A small contrastive audio-text model, trained from scratch: trained on single notes of musical instruments (NSynth).
Rows from block 6 of the audio encoder of a small contrastive audio-text model, named by matrix and row number. Rows with one number belong to one neuron. Each number is 128 + 24 x the weight over its row's rms, rounded and kept within 0 to 255. All counts start at 0. Numbers have three digits each. After the name is the row's rms in percent of the matrix's.
Before each neuron's rows are labels from the 100 clips, of 14976, where the neuron reaches its largest size: "responds to" is what is common among them. Only what is clearly more common there than usual is listed. The data: single notes of musical instruments (NSynth). In brackets: how many of the 100.
# gate: MLP gate (encoder.blocks.6.mlp.gate.weight, 384x128), inputs 0-127
# fc1: MLP up (encoder.blocks.6.mlp.fc1.weight, 384x128), inputs 0-127
# fc2: MLP down (encoder.blocks.6.mlp.fc2.weight, 128x384, transposed), outputs 0-127

responds to: organ (52); pitch class A (30)
gate.358 113:143111084161138095114109122128096110120129162165121134100122113112152113117140180104106097122134131117130124118102145119136090159113165170128085119140097102128128097098131116163156100146142145147078089091101158132100116155134100120144100157062139113149116124119134148131115100098090191139107111132117089123139138125127122141135140105100129129126090094087073143138095139164112114114143
fc1.358 104:105130122128143158111096126158067107120140140132131149173131110128123116122162173130134082146129175143116128117097140121148108110092180133107128067157129125146174135155149147156153101131132133118145125105127144146126150125111113164108133103118104150112162124106087151108101120129123131145141158156111130143153127154141125163139148104148143139151115128064055128100163169104075126126151
fc2.358 115:123124123114151154098097115159120150120145156169091109119121150103159086171128150100152159086166168121189101099148173094158157155174116136123161113128167131131131091147137123136126139138133141113146150139133098141076098127146126128133114183097155147158132114121165160092100167117153114136126135146158111108131141112078115172146119117141151104116156156127109139137138124131108115145118

responds to: organ (30)
gate.322 095:103127133120148124156110145121157108137117116149111136154115152135100177140152149079100158108105106084138117111151124128166137133170093129106119130131159140144105079118080106126101103134101143130178127129123131139174129117100160170130113108122154110150140134132136115149121122116078169094095136143104113123155125131173133089168141155148100124111137167107057159157083108146133146121131
fc1.322 095:155114133130127165132114157122127129174108148129144131116107121115190136120133131135112114131139153137123146118113124133086150119147105120103173123123103118106111074117131154107173070108175149104154105131130142138106112125134152149092148101155159092138148101130134169122143152123125156077098135081111165135098171142177084098148152118110155107147117127101134122120175098125103132180113
fc2.322 094:137144144170112133120111139122142152141151139134090115135156121152104131125109194118139135156088127132127076105124168112189134168108155096152172120106135128165122125141103133156113135119122135166140133140114087090124146095143135147131117110133126137111109124123134098166137141151108084138157175118109119147176113108102175184102121105137179101080152115124123163126142158129091142135126

responds to: pitch class F# (41); octave 3 (37); note: F#3 (28); pitch class: B (25)
gate.288 101:100163172100097121130141164148131146122080150129135133143091124136120151180152093095123155125116099154098140143190128104133094084114122134093134124132086090112143093092107135139084146120116114160104122090137142144147114108108140118147099133142140159088148159115115099128135092156138166106095138134109154128146122128123109139124094120135088074136139155101129114126153139119150153187111
fc1.288 096:102091131184088121142122084137137119115134109105101162099139122128139111117146108115066148134128140111119093122116146153101142122138121141119097121135175146113175159129134093132068127156117094136113143121076143104127122146165105131184107160130191127175130143162129088126112122119111158112079147103141128121135151138143164147139168157138144109112144120140095130106121139099145117097102
fc2.288 098:140126126126147125090142145117106110091125121161169131095129109105106145099153119120120132150136132097122075135153128103097156144107098100096104137155132125138109153149148128118128143068165148119125144134097154144129125140146154074081127116137109128095136141082134111101065107148182095117135088141166144148116102138124121128107131127144108122133136140144091074104162160170144103168167

responds to: octave 2 (66); pitch class D (40); note: D2 (38)
gate.41 091:181146125132141120142160134127095119163160145170116081084149134130124083166117154128148162106141146113147124161123092137126123142128116152105094144149125126210139119129121133160138125165132142106173094115125151152148162097102146132139137166149112143104170149117152140113113147085162139181134121117137155122120130177124119104158103133135132150124146104094070160148132156135128133118105
fc1.41 099:148115147110131089113147096185137115125123121100149131170193119135078116087106098150135111139151147166098147096149169150107138123122147155149115150177162104087099111140128119081105131125143078138142107146148131132110135117164121056135127105146103168144104143117110127114166140123138134168094105112088143101094140111110106100122108126100103156141132114150143114133118119112148125139137
fc2.41 098:106122116078135131184123141125100108149117086109110100098178144106120173160137138121140111125165127131103142099124122170183138129127114124120153119102149107155107145135115137130172100143093104110092136104162175180109148131051156135112139127132127088109127106134156136143089134160109129098121165146139172114121119146082127117127123154169140101156150112121109145114145129103111131121112

responds to: octave 3 (66); pitch class A# (62); note: A#3 (58)
gate.153 103:139135125138107151137082139153146127176128111112151126136094139152141135125139138105150128129120122172114094175170137146125134148133141154140130140084173133094150107169121132113164131096086117094182106154120114108122116114172125142134127146091128158106106123098154151096162130126170115157158128102127135148124159135103168098112136114137145101142103137192152160122135140113108159183077
fc1.153 101:109120163120116138119088163151150183140167122088113158130155067137141160159099183150119103162132156169126129144051139104177113130090183106167119121142157071109095139133138110144130098128145161128144122124143111133144124140134139119132092127116129119120138120150132166129134129117147137119093134143159138144138122170131132108126111146095129127113146122093130123143082078137106126142123
fc2.153 101:172112122122101143121146087134115114121130174109091080147119092138154168159113135154158115114112068141142158120134084128116143154145141083149088141125116178141136154146132164122123119179123145116182095109126171134132132135126134142145103097075141127116079164119120159155125118122138127095100163138139145095081155122153121146149145141082119149118142103120118131112156131127148125155147

responds to: octave 1 (31)
gate.254 110:099128136102174172107134115136143113116090156142159131103109151108126132130058148131144130115141101165115063106085164155125135153133095099135116148167155131144149150128144077105139143113149136107128132125102145153132123140111122109120147118082108138130090144149136142145159135129099149121108134147108141128117149128131129111129188127119098186138131127106110156114113155115076136124208
fc1.254 095:117102127104181107145092145127125123156165160129146118150125174118108116110120169163148119122109093123129102112138128116153133160127103137102110098095127161124131112142115170132122140152131157104106067116152168106136103137152180144136151125115172116120131143154128112104154156090128129154078124126133132076131148133095130171141112147109135069128101116141138168121127156178155082120155
fc2.254 093:098127099145156148114068170113119149161166148146131140080101115096138118122131115129100147130159153130127178145117124130106115103122157169142071109154118152112103130161141146155135086131086139126105149116151083108102086108098124132160117131119122096125120125154156149149112105125125148116152091128138119087117125137077103185124122107182135097121087141136123135133121125146145104128078

responds to: organ (40)
gate.266 109:162116137166141146155149128117144118128098143131153141144144154168148112142105133091120116132139184151158156132157114079132125139099157140111172090070130113112178108115155127110124107108109089131141125120083128124123160117128177090157162150158085133103160064103151103143141122123142109107178100131148139094116134148103141103144156158165133136134135134146093125132130117115149139092124
fc1.266 105:142146124134138136126131133100163081122136124139130089136128153139127170108135075147115096162122155101121146172167127128137118107144149138150089091154104162086143177100114116159139146164122125133122094151141123114128152113117102144177137169100112167112103116161131146096141114122154115127133128124162091092116165159143123110125136141158110140071175139101089143113105137127076088135104
fc2.266 094:104143161143117135139122097153125132112081165109143139085148141141103087128123127138150149149140103176163130090116095133099135145144128165085125123117100095120087152138138096151109109087143126113111127109159090146156070157109106145129121123121087137160108153118136100145129113147147150162169139114155185082137115116111166115125115158154140175119152125128105138141145104173125172125120

responds to: octave 4 (63); pitch class A# (54); note: A#4 (51); pitch class A (36)
gate.163 101:111133149177124157145115107106150118191110106153090121129122116114125138083098093134115124127144144169128139114144088110170124136128142134139084136119130105122102173154161134133153097119132091126136142117150145167150113139106072124070131130093158161135127148124142136156132107117132138114138118077085160121097141115126126160139080165125131146155089096097105085078121144156134110134130
fc1.163 091:090149136180085145124150148110137125105162098112100142126121099159090158151136144138129128126152125112075128112110090110129102125106164115121125066133146179144131115143090108082142130141140131130131149172131107098124121133114076113127120177096110111127144159112102155144127108134134131136140160163142107148157124127078107142147169146103137114112172119149102147113172168082106122100137
fc2.163 098:132146137149139120140086124122139136075119154124143129106139140170116085095183153101108143152126156105105133158149153127137088152131109079083167107148129088108108139126189133136136125159101130130164149119132113160128127141156152142130174162134151125148163150147125120131128140123139122138094087112142155128136098152159132104093126087097170159132101153095110119131135119153125135144199

responds to: organ (34)
gate.264 100:155182113184149158135145118158110103102129094150132174114152128142127087112143164124150129124113109139114096172072138136148131093100156146119170151143096127147176103111136122113162171118172138098128145105096121129099151124108160143138151162143114170115113120100128129156148155111127133145090160123166124141123089113146129119061122142133150129126148127096127128095138114164132156128154
fc1.264 108:156116106162122128075092126116117147147138119136107135162160171082117088115092111114140155157116135142111160103111168142123140123136132148121148129139133125133158101114124148121162158130136117102160160114153148108102152132114129115163162123167129171064143132112161137181114112120134092129101171135178135124114136107117164136115123140124169128099203103119112156107087118152125128138104
fc2.264 115:130119137130107095123180098134120125103118124151129125094108107131110123147103101112121103161091131139135090145161161099131106148146093130117066108147112113153153082115146134123112161181157102137144125095108139174113162151114123195075132136157121108119141122161135087135097160129129171115116140149182086133135092101136156114116142176113101121111095112139113138137131127143120123111153

responds to: pitch class G# (42); organ (40); note: G#5 (28)
gate.25 098:114110113120123142112096141115124109105107122139110121114116136129127140131079136117127161126132107148106096091134158143111150125086168113157128114151087179139146113127104096131106133093151134147138065085118106142075100109092151121142153083148147131119101169141087130137187143157126103106148122114136117151133112107155083160115116183117129170126139143090108135117127116127112143169074
fc1.25 103:125154132124122147107115140145158186088129138116148116141093109140116164142136118154117131135134135105124108103157147108119166135109126082114100135138149088174114152109126118142125154115139155092083140142139101092105118127108137119083076120137122142164133171120103149103138111141111137137082170113189145145136155092123120159126140119149144115151087135133153167124120055130088138140079
fc2.25 099:153131175135152094150123126151119171141067086135075132095120151120091180157195112133144142167114130150095149122166172099095113118103142118123141155133091102119166107120101096133148150101147111120112114108153114126133099108123113131117156124113122133137144138097113144130108137147116143136127103140088146127151120129117155083134145122162088133132131102126120182153159112108146143179146

responds to: octave 0 (28)
gate.258 095:099129114110156117105122145132123145115126110146138131127114120099122140108133133125105136152166120142082161131136185144152129146106190162133124147099100155138119160118124114104087179127111138129120136107154127099091104108089115139125139131106129122131075106121144103135066121144135167102087175107093131120099161151099123125093180094141147086121171128116127156175103130149154151157133
fc1.258 088:142146126149118127098129125133106128125129166090148151121091109147154122081081145128146115137084123104102098133145131105104110103161137143126116088115116175118098142105159124160170137111121161139121140124122138072102112134109130141135124119117129142102140131155161175102150144077141078083065102094160148102140128188138137146088135122133169125143120153135109164119111142096137134108149
fc2.258 094:113093123154136121130100125146110109106126122114184104145105113158127105176140117116114104122134160143158120150142116127151135148125111131173140142088124095138138150152160123102130161130164089099108086113164091181105160130122108151131187091131128127106134152114101123084097160107121124156137122117087108140097161106118089104132171127150128098151170120109096136149161130155095121168136

responds to: octave 5 (42); pitch class A# (33); pitch class F# (25)
gate.73 116:087132134092132099126116142130126137140155116136080136137129142062151181149164132148112089113120103209151152122115112124128180115109125123138129124126094103134118121136123128161111158158099139101124170130093111099107176127162119179151155119111138133130095137170091133124148149171115163085102131122136107140091145126120133127140113140129104102126153117142103127145090119101136099090105
fc1.73 119:104181097102131105103086075138119173143118082088144116105111170139140122145116106150138089139115115153161121148125101136122118099115160107129179154148119096129121152158110150158163103135148137130100123149139118105139149118110143084181132114159139090151139125133155124094140108188135141144143124110116074118118115146094158158136139115124134077127120152143149097149078128124140127122150
fc2.73 111:115102120120084160112173134093139125133108092108127096101167159117151104163124118123136123154145094122119132115123119121155074142155130149143103122164093110080151122115074153129136092151118148129155165152085158129125123132120104118138114133088159103129127147117161102137128122135168141153087134097181157181126126092170145117140139152123128099123128139078118100133154106113149098161104

responds to: octave 5 (44); pitch class C (43); note: C5 (40); octave 6 (31)
gate.69 082:124160101125185115119108128109131153134111142132154102112121128120149113147139146117120157143120144106126129153104131149096144173083157141136134098145145115128141188114123161141165074127131153195100175129112094135130157106124127160138080103105115100162137151125123091084159114141093116095128118108142095137129134135133136093142107122102103159169152135098121092171178153122127131155123
fc1.69 091:146147117145209139109135096108130140136138134136111116084119104133120160133102138133098173108117135106172129142100138129081174090105119098139130110128152117128118135159132163132118073099115097102090078152124109162152120123146130164117149142110142098128129174127172163142125119122165103160147132123112111113160136149107075084111167100102152149157132143108133136129154137136137151100133
fc2.69 089:122144125089130119121118092160127123174158088168117078159136100156165116120117131179099141109144092143168139105113145093104099078150137155111094115145135091118168119112092123123151154123146134126148118134173096145126186127081096178135132114177149122124127103160131115156163126133140134149137147110117125110136132099103179093121136124148165094117144119133114113117116107097129128128122

responds to: pitch class F# (39); octave 2 (39); pitch class B (29)
gate.233 100:133152130132113052121142134124184153159163141114098128162134100098146190148133097141160129193123143087136101124137115150096088125122138099173154080132149149132112128104132107155099107094150144148161151134151103126144104135119142113111120154163154118144140145155116107118150126133128149129123120126173123123139099116115135112113116121172102074094122110145123107136135123117155093182127
fc1.233 098:144137099119147149117092089142154111057153092096116141112096148125139103117144124140156144142106138113106112113108127161124142159159112097086137181125130115097113120148160130121123136138114079145152102190140132134118130096115129107144119136157109143154145156135146152143075113110114155096140171103143128132134136103156147125138141129160103057119141133116118150072101086147129117166108
fc2.233 100:120109127113148108134133088122161114151142175143170132084129128113128090149125078160125126103124144173120138096138162148117102092199105109133099106104123142115143177117125154124125130102133146129135160088119138130078118144154151131113149111124102099163063099131121161137160155123130175144119091119161117125116128103132110119146125092135145150099100143156136136092156101158104113158110

responds to: organ (30)
gate.279 121:098131130121154182128141143122130116142103105149142132104128116106120096121119117153134081117083138133108123155092133110134091104135160104132116103119128122139159113165184165148124133122122119108147147135146145147095113125114130157100082098156129097076123086117133132111127171164165148148149098155175102093077098141113119100136164123116132131133178142082129124192130097135097135143140
fc1.279 110:123084115100146122165119123119119131110143134146138054114141149154099110139135117127142179122151134141110115109126136108123140139107123120166158109114132193109093103114114095126127136143180090082115111143111124127122134125144183140150169125152161099081084130140127096070133113105108127072120105110116122147164153144100122139157135127093144126089156149102116107117142112149121102152098
fc2.279 114:135146125130133123118173132100112090106104146170107151137127103090117145155108084127130149166139107153161116083105151109126116115120088132150086163175119132142110093124101125113150205103145112144176101102123120133075132148157141124143121126114132087143134110153110139104133154079117177126089125108103142190155112139138106113117121128138124156086125144133106098103141123126128108128112

responds to: organ (31); mallet (29)
gate.345 103:151106152182138144149153148134145144106115147137165118082107154074098134126121084144132106111109121121096132117134138153150142132117156103104080125118166117140166125163169145142123115142109109124092119120125117096132121081107165145105110110134153104117112158132110116126197104143126127136126138121095149095143125112086116172160172135111101111140132140137165115169178144158092081126110
fc1.345 103:161166129097126139143122074140131135144184121107090140132158135132123120093140098133134169158150109146143106152087136137167126142132145122136129100116149116120107134067103136119137153158111131079174187134130173091138137102135150104097130120079129195116110123115102178152091100157124141107148122096119131135165151083131124089104115122118128119147111121118104133130136140094131121137140
fc2.345 103:145149166111086124127134128062126116090088091163152124129107121117128145089137121085144107120165106099128116138112153136096157154164177139124095117118081127128115115147114163129071122159083114109108132101135113124169124150182112143113142140153128115142129104153147152165107123161130116140089123117130110123172121147128183157119125145110140072136115153115107158105137121107152150137127

responds to: octave 1 (94); pitch class G# (28); note: G#1 (28)
gate.350 084:143141148103087137075177121146116160107170092134160158130157149086131135130134121125103106109117124153180115143089153158119112104151086099115124128114155107112126112118109159134138125126168175126109161102138109146117138090116144146163137167109120151150199129104122129148126092130082134112094118127126150146130111101139121108131153117140150128138108089134136131119089074113152135171088
fc1.350 095:131106121118094101150156158094128123164163131118182121109095128129098141118152110083110121131151166191162096126169117113108126159160102134098145082113137152136094144092122164128143155131123118137122112140125084107115137105080136084109130109074105088131139070107103122114114120111155142097162134127136125117146115134142090111116148144119117088121087129127110119125153110097133090141157
fc2.350 093:163110086133098128149146127112120083112155129098176115157110131114110131157106152091125139147160106125136180156100118134134106155151134088140189127120116097094152092109156127080104150106114111121107127110156074190164166087147131126154126113119148111119108107127126174146127130129118125149129127122145118107137154161125141125107187118120150136100169133114165121124128139079126109148121

responds to: octave 1 (94); mallet (34); pitch class F# (29); note: F#1 (29)
gate.19 095:140125152130144161141089134123155139097138140147102147138131140134139123152101097145080121132150158113128136103150129118119102134101171145105136139123139104159148139127178105135137118122076154121117133099086085165138114116087119125182156130176096160114134125111125132107088133082120145127184119113158135110124117108136105103135112113135146188187121140106107154172169135169149110109096
fc1.19 094:091131107140126123125159146115106126133150141133144130157134109141108165139143101092146160142132127108147192149119133115160139153135157128149144115140090139163137134164114101159183155129120155145120156146100151145153095129107141166097143133130110136152106135121110131166076105130109118181087081098113096108091159122119068154115080088119117154146121169172151132113121114130131135137149
fc2.19 098:140158109096118115118164127123140090129141093061150160115120137149156146095117137158143128121090106088154120125161143135169092144115141148134089103138188122138129177122108127163082113145124126146146116107160116149108152143119114118116142143110136097166115144120114154114093114129149089148098105147124145054122129100166163189158110165117140125155139142146113103130125111128125134121106

responds to: pitch class G# (62); octave 3 (51); note: G#3 (44); octave 2 (36)
gate.95 103:147116156161170141146120100140123087113123131146129163119105171100118108139137106128105148112115149079126131169142132086068191162175127155121139130142129133124143141121088090121093111105070078158145132150149101129141192140156159146135121168119143140146107122148125121113142139146155155124133111147134135121106150127121155135100104123121159096130145103114132169174101113131108094109117
fc1.95 102:122093133145174105114123136144090126147115097164148091142112132131128140148121119078104160134151115138132166130135148149152098125119154159153144134156123130118091140091124093126154125105159152169116134142107124142160166087093127119096129120131113140134113159111124122132146112133166119137081095099141068137132186151112128105138137152113080127131090159131161078111141127081142162146180
fc2.95 101:165123139123183095161143114143114099137146119077117141154153144139172112117101133104151129138127115083141151165162136143094107147136141153167107155155123126132115143156119118142114145118083120132139068095120145095148118149140113111148096140120131152142132172139109139153107120127149133104115127134139163142129131100141074168143118187186147147118129138102130173104134100117151107185099

responds to: pitch class F# (36); octave 7 (26)
gate.289 089:148136117119071156144081159142158103141142153149108110128097109101094164135109068154154114141065150140103112108129115139100131107125129123100124145144115097149142094128135102133070123187140118128137143153164094131073112151124143085107109123108107110163091137118103081123102120131147097117125144118123124092102135119153153138125158168123152149133131103141140142096151155120110139095153
fc1.289 091:154193128145182137151112114141177123141139125107059107141119119127070121125136095093149126147123131112106106122106147145131094111120109119112156139118134107143187132103088135133150114152120119142079142147124153100116111120148146103147096106159140110127138135169145164164108094148125137122096098144157111152161117127185128120142141102091089156100140078121125118127134140129135110145165
fc2.289 087:127133155148143135139152115155100122127149118152139152111121156126134107124123106171108113115103169102099177111131144142118108128126129111135152054104130102157115113102090132167168174122106114147089129168125108128143116136131080082153122087096095151130149128117104121111111122097164194094099127137142142111084096090083108118139128153152164158097168139117127129110125138118120134129131

responds to: pitch class G# (61); octave 4 (40); note: G#5 (26)
gate.56 104:106120149112120155159135139154092080118084120121094118089117162144129141128139134139115086131151151096139106119167125092149132138122145164123098138141107135102143113099105167104142117102096138131181111126108154109117125138160123093086130106161164102121095121106154121081115129138113151121204086125115087163127146081127134079122136120103140140126155124121133130162113123098125078123155
fc1.56 105:132127121140096128135134100171125107130107109143088122136143136162119118112138138087132155098142150069150128111155152144138132112160130149137116140135168119156142103064096124082123165144101090134111101151126124145115138146114092144104170145127097130153193101120150131129162147121155146102108121139106172142155165151097160140103126082107176112147146168143123151139122140107125136144182
fc2.56 107:128130125111100125168119118132189159124122095145056131113157140154132126118133155126150128155148092084110137129119140139159122114097128081106101072143103145151139109119126107128134160164128068134075106135121145125095157130106133128164112133123144131133105114135123122091160112127076134101141177158134099120080143151153155142128134106140141118118097116179125127085086132133117132155154

responds to: octave 2 (67); octave 1 (29)
gate.135 103:114193121110174148164135105156161103138100130144158104107125117113178121148163152097124096129130145141153106088126113126143125120119151149103135150121126150116205126146126098159151123108100110152098129146149166156145111082126123138134155142167157144103149107133100134129132130129124146114163155142156119162136097121146154112111111114177161141115155125097154147060153143144115165138120
fc1.135 106:103175137124119106132159124135114106142131136142111120140142104090131139103112114120126153130127122127149109129091103086099155160184122132102111107184143201097127145128111109105081130059145151126114109099129161129138118155108148139150124110162136094122153149105114101110118119148152160150162143131100147136124144126133136122146135115161101153040148124134161111173140125122121127089145
fc2.135 110:090138180125082147146091110083121138078166121108110148149101149129068139139142129127116131126130159170096175121139158129108160118124072120117122138148128139118143112132099140157171124153152109123126138146149180122173142129150133111138098112074132141159155109139110101110105141119141104112075144128121143155127158107105155144114140145089111143121104164148100124116117136115134125192139

responds to: octave 2 (82); pitch class A (55); note: A2 (46); pitch class G# (30)
gate.116 089:154090156161117138100148121107095140102089090105136124134154124143124151141155095166114115107171105128162185121130095160156133120099149137113085118124188092135117131092162107131123085104139166160122126129121114087142147102155170169118128174117121122161149107120134153145156119097140125081128095116115158110111173122131115093135103153130135129114103125117127141135113130178127106152104
fc1.116 101:144153119165144101105148102099132148110145101141094166123090122088150130119111130127140114141162164132112130136058104176159105131124152133129128102114131126109087149104122094133101122105078092110121144092068138142145086129147160170164112113138145131093138094127121126090178119128146143108168128129121148137129142131138132111094142125088161162133166079160135133113099146119117114120152
fc2.116 090:159099104083138059132152151121152139129144111107117114125167097135103120112111145163092114165173067148102135151084165112142127112095172131149095099116134121107114145103132109096130108159144093150126142164146094118144144148121126147117150123104108145142164113107107135147132106141091134079131166096112138127143126130125144144153147165134147129182129102138126125122162103176110154109141

responds to: octave 3 (88); pitch class G (83); note: G3 (79)
gate.130 110:143138136120145136086089144132134135114183077144188085166145081138171173150167118161132121162142122128097112138112131131175150148094138185112129154185126126106124149118107095114164120130182078127117144108101118133104129123124119106117091139115155121126113138132139136140165165134143122109103140140110138136129097132126126132128115088104140128137071169113103126109145111110112113131143
fc1.130 112:171125134141126139099109123132132164107119114155127124159086157118099102128119142122108125146153121121108099139113176127123165132149112145144112153119127117145163134098126184182114136159128096143088148152144141105128171160142097203130147123120128115121147129148161151123137120150172168136106132120139108089170165136079123150121102125149158198141111115135121147085109155123149153103133
fc2.130 114:120128121124151116115078125130142125141141127163180120162156133171156099086113128109144159105146112098136114142128104102114132123147116099140144096152122105132074121118097091098171154155155101121135146120112170117162125133088138145167117136164147108112133152099082117093101166144185122172117124081076115123117150119160152166120100131122103129158146129113105119128122176131107121136131

responds to: octave 3 (57); pitch class A# (36); pitch class E (34); note: A#3 (27)
gate.125 112:089141150086081140147133159116137161096124111160103166142118157156136143074083119134132131160129099131121134079117178169113091136092079133131124118103100122144156134127135161157154130128125162145163111165104120138118128154115134095132134120126109128101154127124127131111144138111128196120136146152158133145111135171113065087103113137133148132153164090123139109136123126137146113075131
fc1.125 106:118145084130119106111107133128150170155127102166133147116122098136145137103105097106147139153126138109126157113183145098150138138136129101119143116103128107171104133150134104142140079152147149153109121125136129117119122138116134083126142080134118096110107142117091147191149130146127096106120166170113102144131112127157065144135116105189120171070154114127126077117132081110099141136122
fc2.125 111:136114182098121100090147140114124176114100133131125163146157142144147140158150123107133122114148109117112100121149103129109120088131100122127140098107121124141137128067132116146117140145162145137146176095108127124147111143122142117146162118174118158162084127082099146141129137116103116084107100120146138150130086085127143125109106126202146114111134083157139095152076109105107084149119

responds to: octave 3 (83); pitch class A# (50); note: A#3 (50); pitch class: E (43)
gate.234 104:098096133115138122111122118107103119104135131157122119115092105114109165110138120114102129122113129107168109118149107111135107106186133105125106127129125148160131143133129155105169120081160121146141122133124146124128173088150082069129170104113133092103127093132166121088089107150121128120147139143136116109184137121131124131106160157066112179135151074092091140163155122110123100153117
fc1.234 113:119119134143138172103131109169102174114112130153165105052143191141102141104165136132139110149140111116153097105153112126112090127126093102118084141084136118179123136114116143136096103109114109123117132132134150149117128131150118116109155106126108150169121051125138138108126113127147150136153150118147137102144119097089143092135090136087168136166129147137126101130125130127123110122183
fc2.234 111:128118101095088126175128160103083136139088093110151142131139131140074154092153096128109142124143123183130138148103157144134131101110188091074123128104113127089124099132083129134147119144141161116104106124137118141134099106118147126133096108097090129164090137105120081128136151079162131115144132144117112109120165137144101096124135140148113130101136144098146147101123161095136176137117

responds to: pitch class F# (37); pitch class: F (37); note: F4 (36); note: F#7 (25)
gate.204 101:123155154084092141137089152100131155124160089135150129145105121125087120137157119122112160109152132095140102172150106108132090077126172124124133132134139126144134102125116103138140120151134124099138102113129095132178101097166097117140117136095097111100114151133151121105120116135134147095133137111145107149108120138110150171138189120127158106130130167116117040085112109108084121126154
fc1.204 112:126098153125102147115157156122157154114131097137148142158116133131120073114094149143134136124133136143110157145131130134125140185103116136138128134109093138136073144121120121129143158166138140112093125086153101166086135131111171141096145155124109195113182114198116127122163117147140148138090121179153125133119113127114153149163162122095121156105129105107136078161130118157134129116151
fc2.204 107:118109137080099135133134116095174135142134178140142161160118157146105122137111141127156142152112083091154118140175158083094123113106154131136127138101061123118137090114105122111127104104125148145134129147089155143201135104165117115138153109135086139154140111185126153110157125145135114153143135113128106155127139119145094146131155128131129163165154082108143125170116121163129110123111

responds to: octave 3 (59); pitch class F (36); note: F3 (28)
gate.336 122:107124131091098144126168118118128148122126104115091127104107119149141136128123141094084080134148112117174169115145152116145193151137164149148150105145127132113171123129156131125122133157095131137119147142100091143176108126114082135102153126152126115071108127092132082130135172136145137156115110128155092096112176154090154156126104108145153094141163134115111147126159119080150126121118
fc1.336 122:106112098108127109140117112111108147121142132123146176145132118107110163080075097144133126112115126139124122159091121158118126105115131129180122120107137112159126139158146094124164142133120173123126133149092130111158149089124139168150139109118146166167116154124101093160132136141141112152183120138096111118132098098103089078134121138157224152132125127107130121143126136142074139125098
fc2.336 112:125146146162086130104125112108123154139151110148146135146131105130142139117139080157102176095108142136107158135139117159106133102112106098101119125134176112119133112139103123129103108188118121182143162158162103133126142165124103160098161143115081108119131158105136129156088155160154118098163120098118097097127120099144145119126119121133150102086108071086099126171120166103117126106114

responds to: octave 3 (80); pitch class A# (49); note: A#3 (43); pitch class: E (39)
gate.179 106:131121144156174144133091117108149168093130119123102126148169159157151129096134101082129169145123184137137143102130156169166115127124128143112155121140150117120139127195152120146138140160086132138126133180124094116149165124134124151123113119135189096136117163128164139125119140168122153150130183133101102135159145131101156122153162118145128097136134148163080125149132104102144137099142
fc1.179 106:124123146124172123097111141080125147150131198127120125153169122118153140121135149123137106111147138120171130125134141141132115145132119166085152119105080119117160108126147124126112151129084125146100117155122142141143146127122100082089125108126156096145109100130096086160098084082103156135160120090109144120128102123146145110147144122112123157138134162147071171157099178125133136188124
fc2.179 105:071099102100145132153169143133123101178094110093144134152154155143164174107099147105128121101094133137125115117128108110162146142142140111150122137106137116130115101105158169122138096126102134153143120122098091139136171138133132097146170170142130115148149155110085117120095159113088102146115122172151137120129131132143174155106171141133139129118155068154169120114123077133106129153127

responds to: octave 4 (39); pitch class F# (37); note: F#4 (27)
gate.293 089:098137125177119129148098152083157126141137146099138147138139180123098146142142154114170120074140089117184113140112101158153122116108122119091094117112144148108148156176151112112136161121119113187122155097144162138104100146069126129127154104128138106127161091176143093142138133130125113144120148079130122131094166121081131121137159110124102135143152107089121143130150115113141127112134
fc1.293 091:125129096143078125103128135138150140176114067165167145140125106137119114151138087161125144114105119184156101130117138115122114122135162111124150095123169111154143192104128173170114133127105134150155133159127145114162121148161101122143158167115151149124118135125143160147116109174167122105103122136096107130118111104132115109128159195112139137144126175155095097148103128117140117108133
fc2.293 085:124117121145069093168135144153114071151135138128140111116097129114059146124167166100121142096126111105156165130127106143143163164106126117129120123149137108133127128095146153173156124136125154127129073152125060150141159101110142135132160160120076136121110123162150162108145126134137142115114113153095144099140151135159163127125127129075118124149162103120134129137149182103136111135118

responds to: octave 1 (96); pitch class G (48); note: G1 (45); note: G#1 (37)
gate.102 096:097136146145106141110143105130126135098135054123097151108143156099138129144133134159098150179102140077160099158127106148121115144144155145148126101144120138123120170156154089118121174119121145175101155092103116131134126123167131110158117153159064162114128146125116144130164105106151156145144132132075128106101118115105147118128188108137171136125143145136150102117163127139113130091134
fc1.102 103:110104114138154146086163165094092114103147111156134101102159122129119154141124129158160137122149097104081149158116140120152129124169108130121116130152145105134189159171112136122124167131162141134131098112111137123116148160125158090097105104123114085145113132100209147105145107109155094162123182155146094142162149123138098147108128123160158138106170132114125133139139116155121131127127
fc2.102 092:147166139091140187169115105147118096120123109119125193164112117151152106143112070105154140168107104109135181141108120132143148120106123138130114073166140132151130126116150101136124106098138129139149165108128141129103139155128102152112150138132140081143101142169120155132137115116125102119110136100110137105122094102104119132148068129111134074128108147155179115118105162120111144087141

responds to: octave 3 (50); pitch class G (28); note: G3 (27); string (25)
gate.313 105:134177145091135129081115123110065143103150113144098140140117119116105121089131121100111113134141160141128128162148166164105110171140166136125165159155146142099089145123151098128107127165094151133096115124089115092116150138149118108156102129137118116167099133077125161128101118114159154100096124129133127176113164095152123120112132151092139132110094150111167169137138140085112106148119
fc1.313 107:171126167141127150142167157122155141117096149142120127156165124121117118170099164143153128141159104129140106142091085114136125073196171130152142122110108140177110129107124171126117095128152103113170137150133148136110065080132136138122138107137133139146109143143135127142136138156088099132154103147149083087151083120125117105128126131105167128151134119126116109162130103162151164119139
fc2.313 109:140136122092130138180126086141122143143177125128129124101093166117123120060150132169136144134122120144126087106114106103141126184134081156143092137091122110123144154143128166104109115106143106089110148126150077155124125139129127153130121153106112128142166133151143139128163155161142120169123154140133128167138146163145149158153120117082144171105103140117144169171114112120100124080126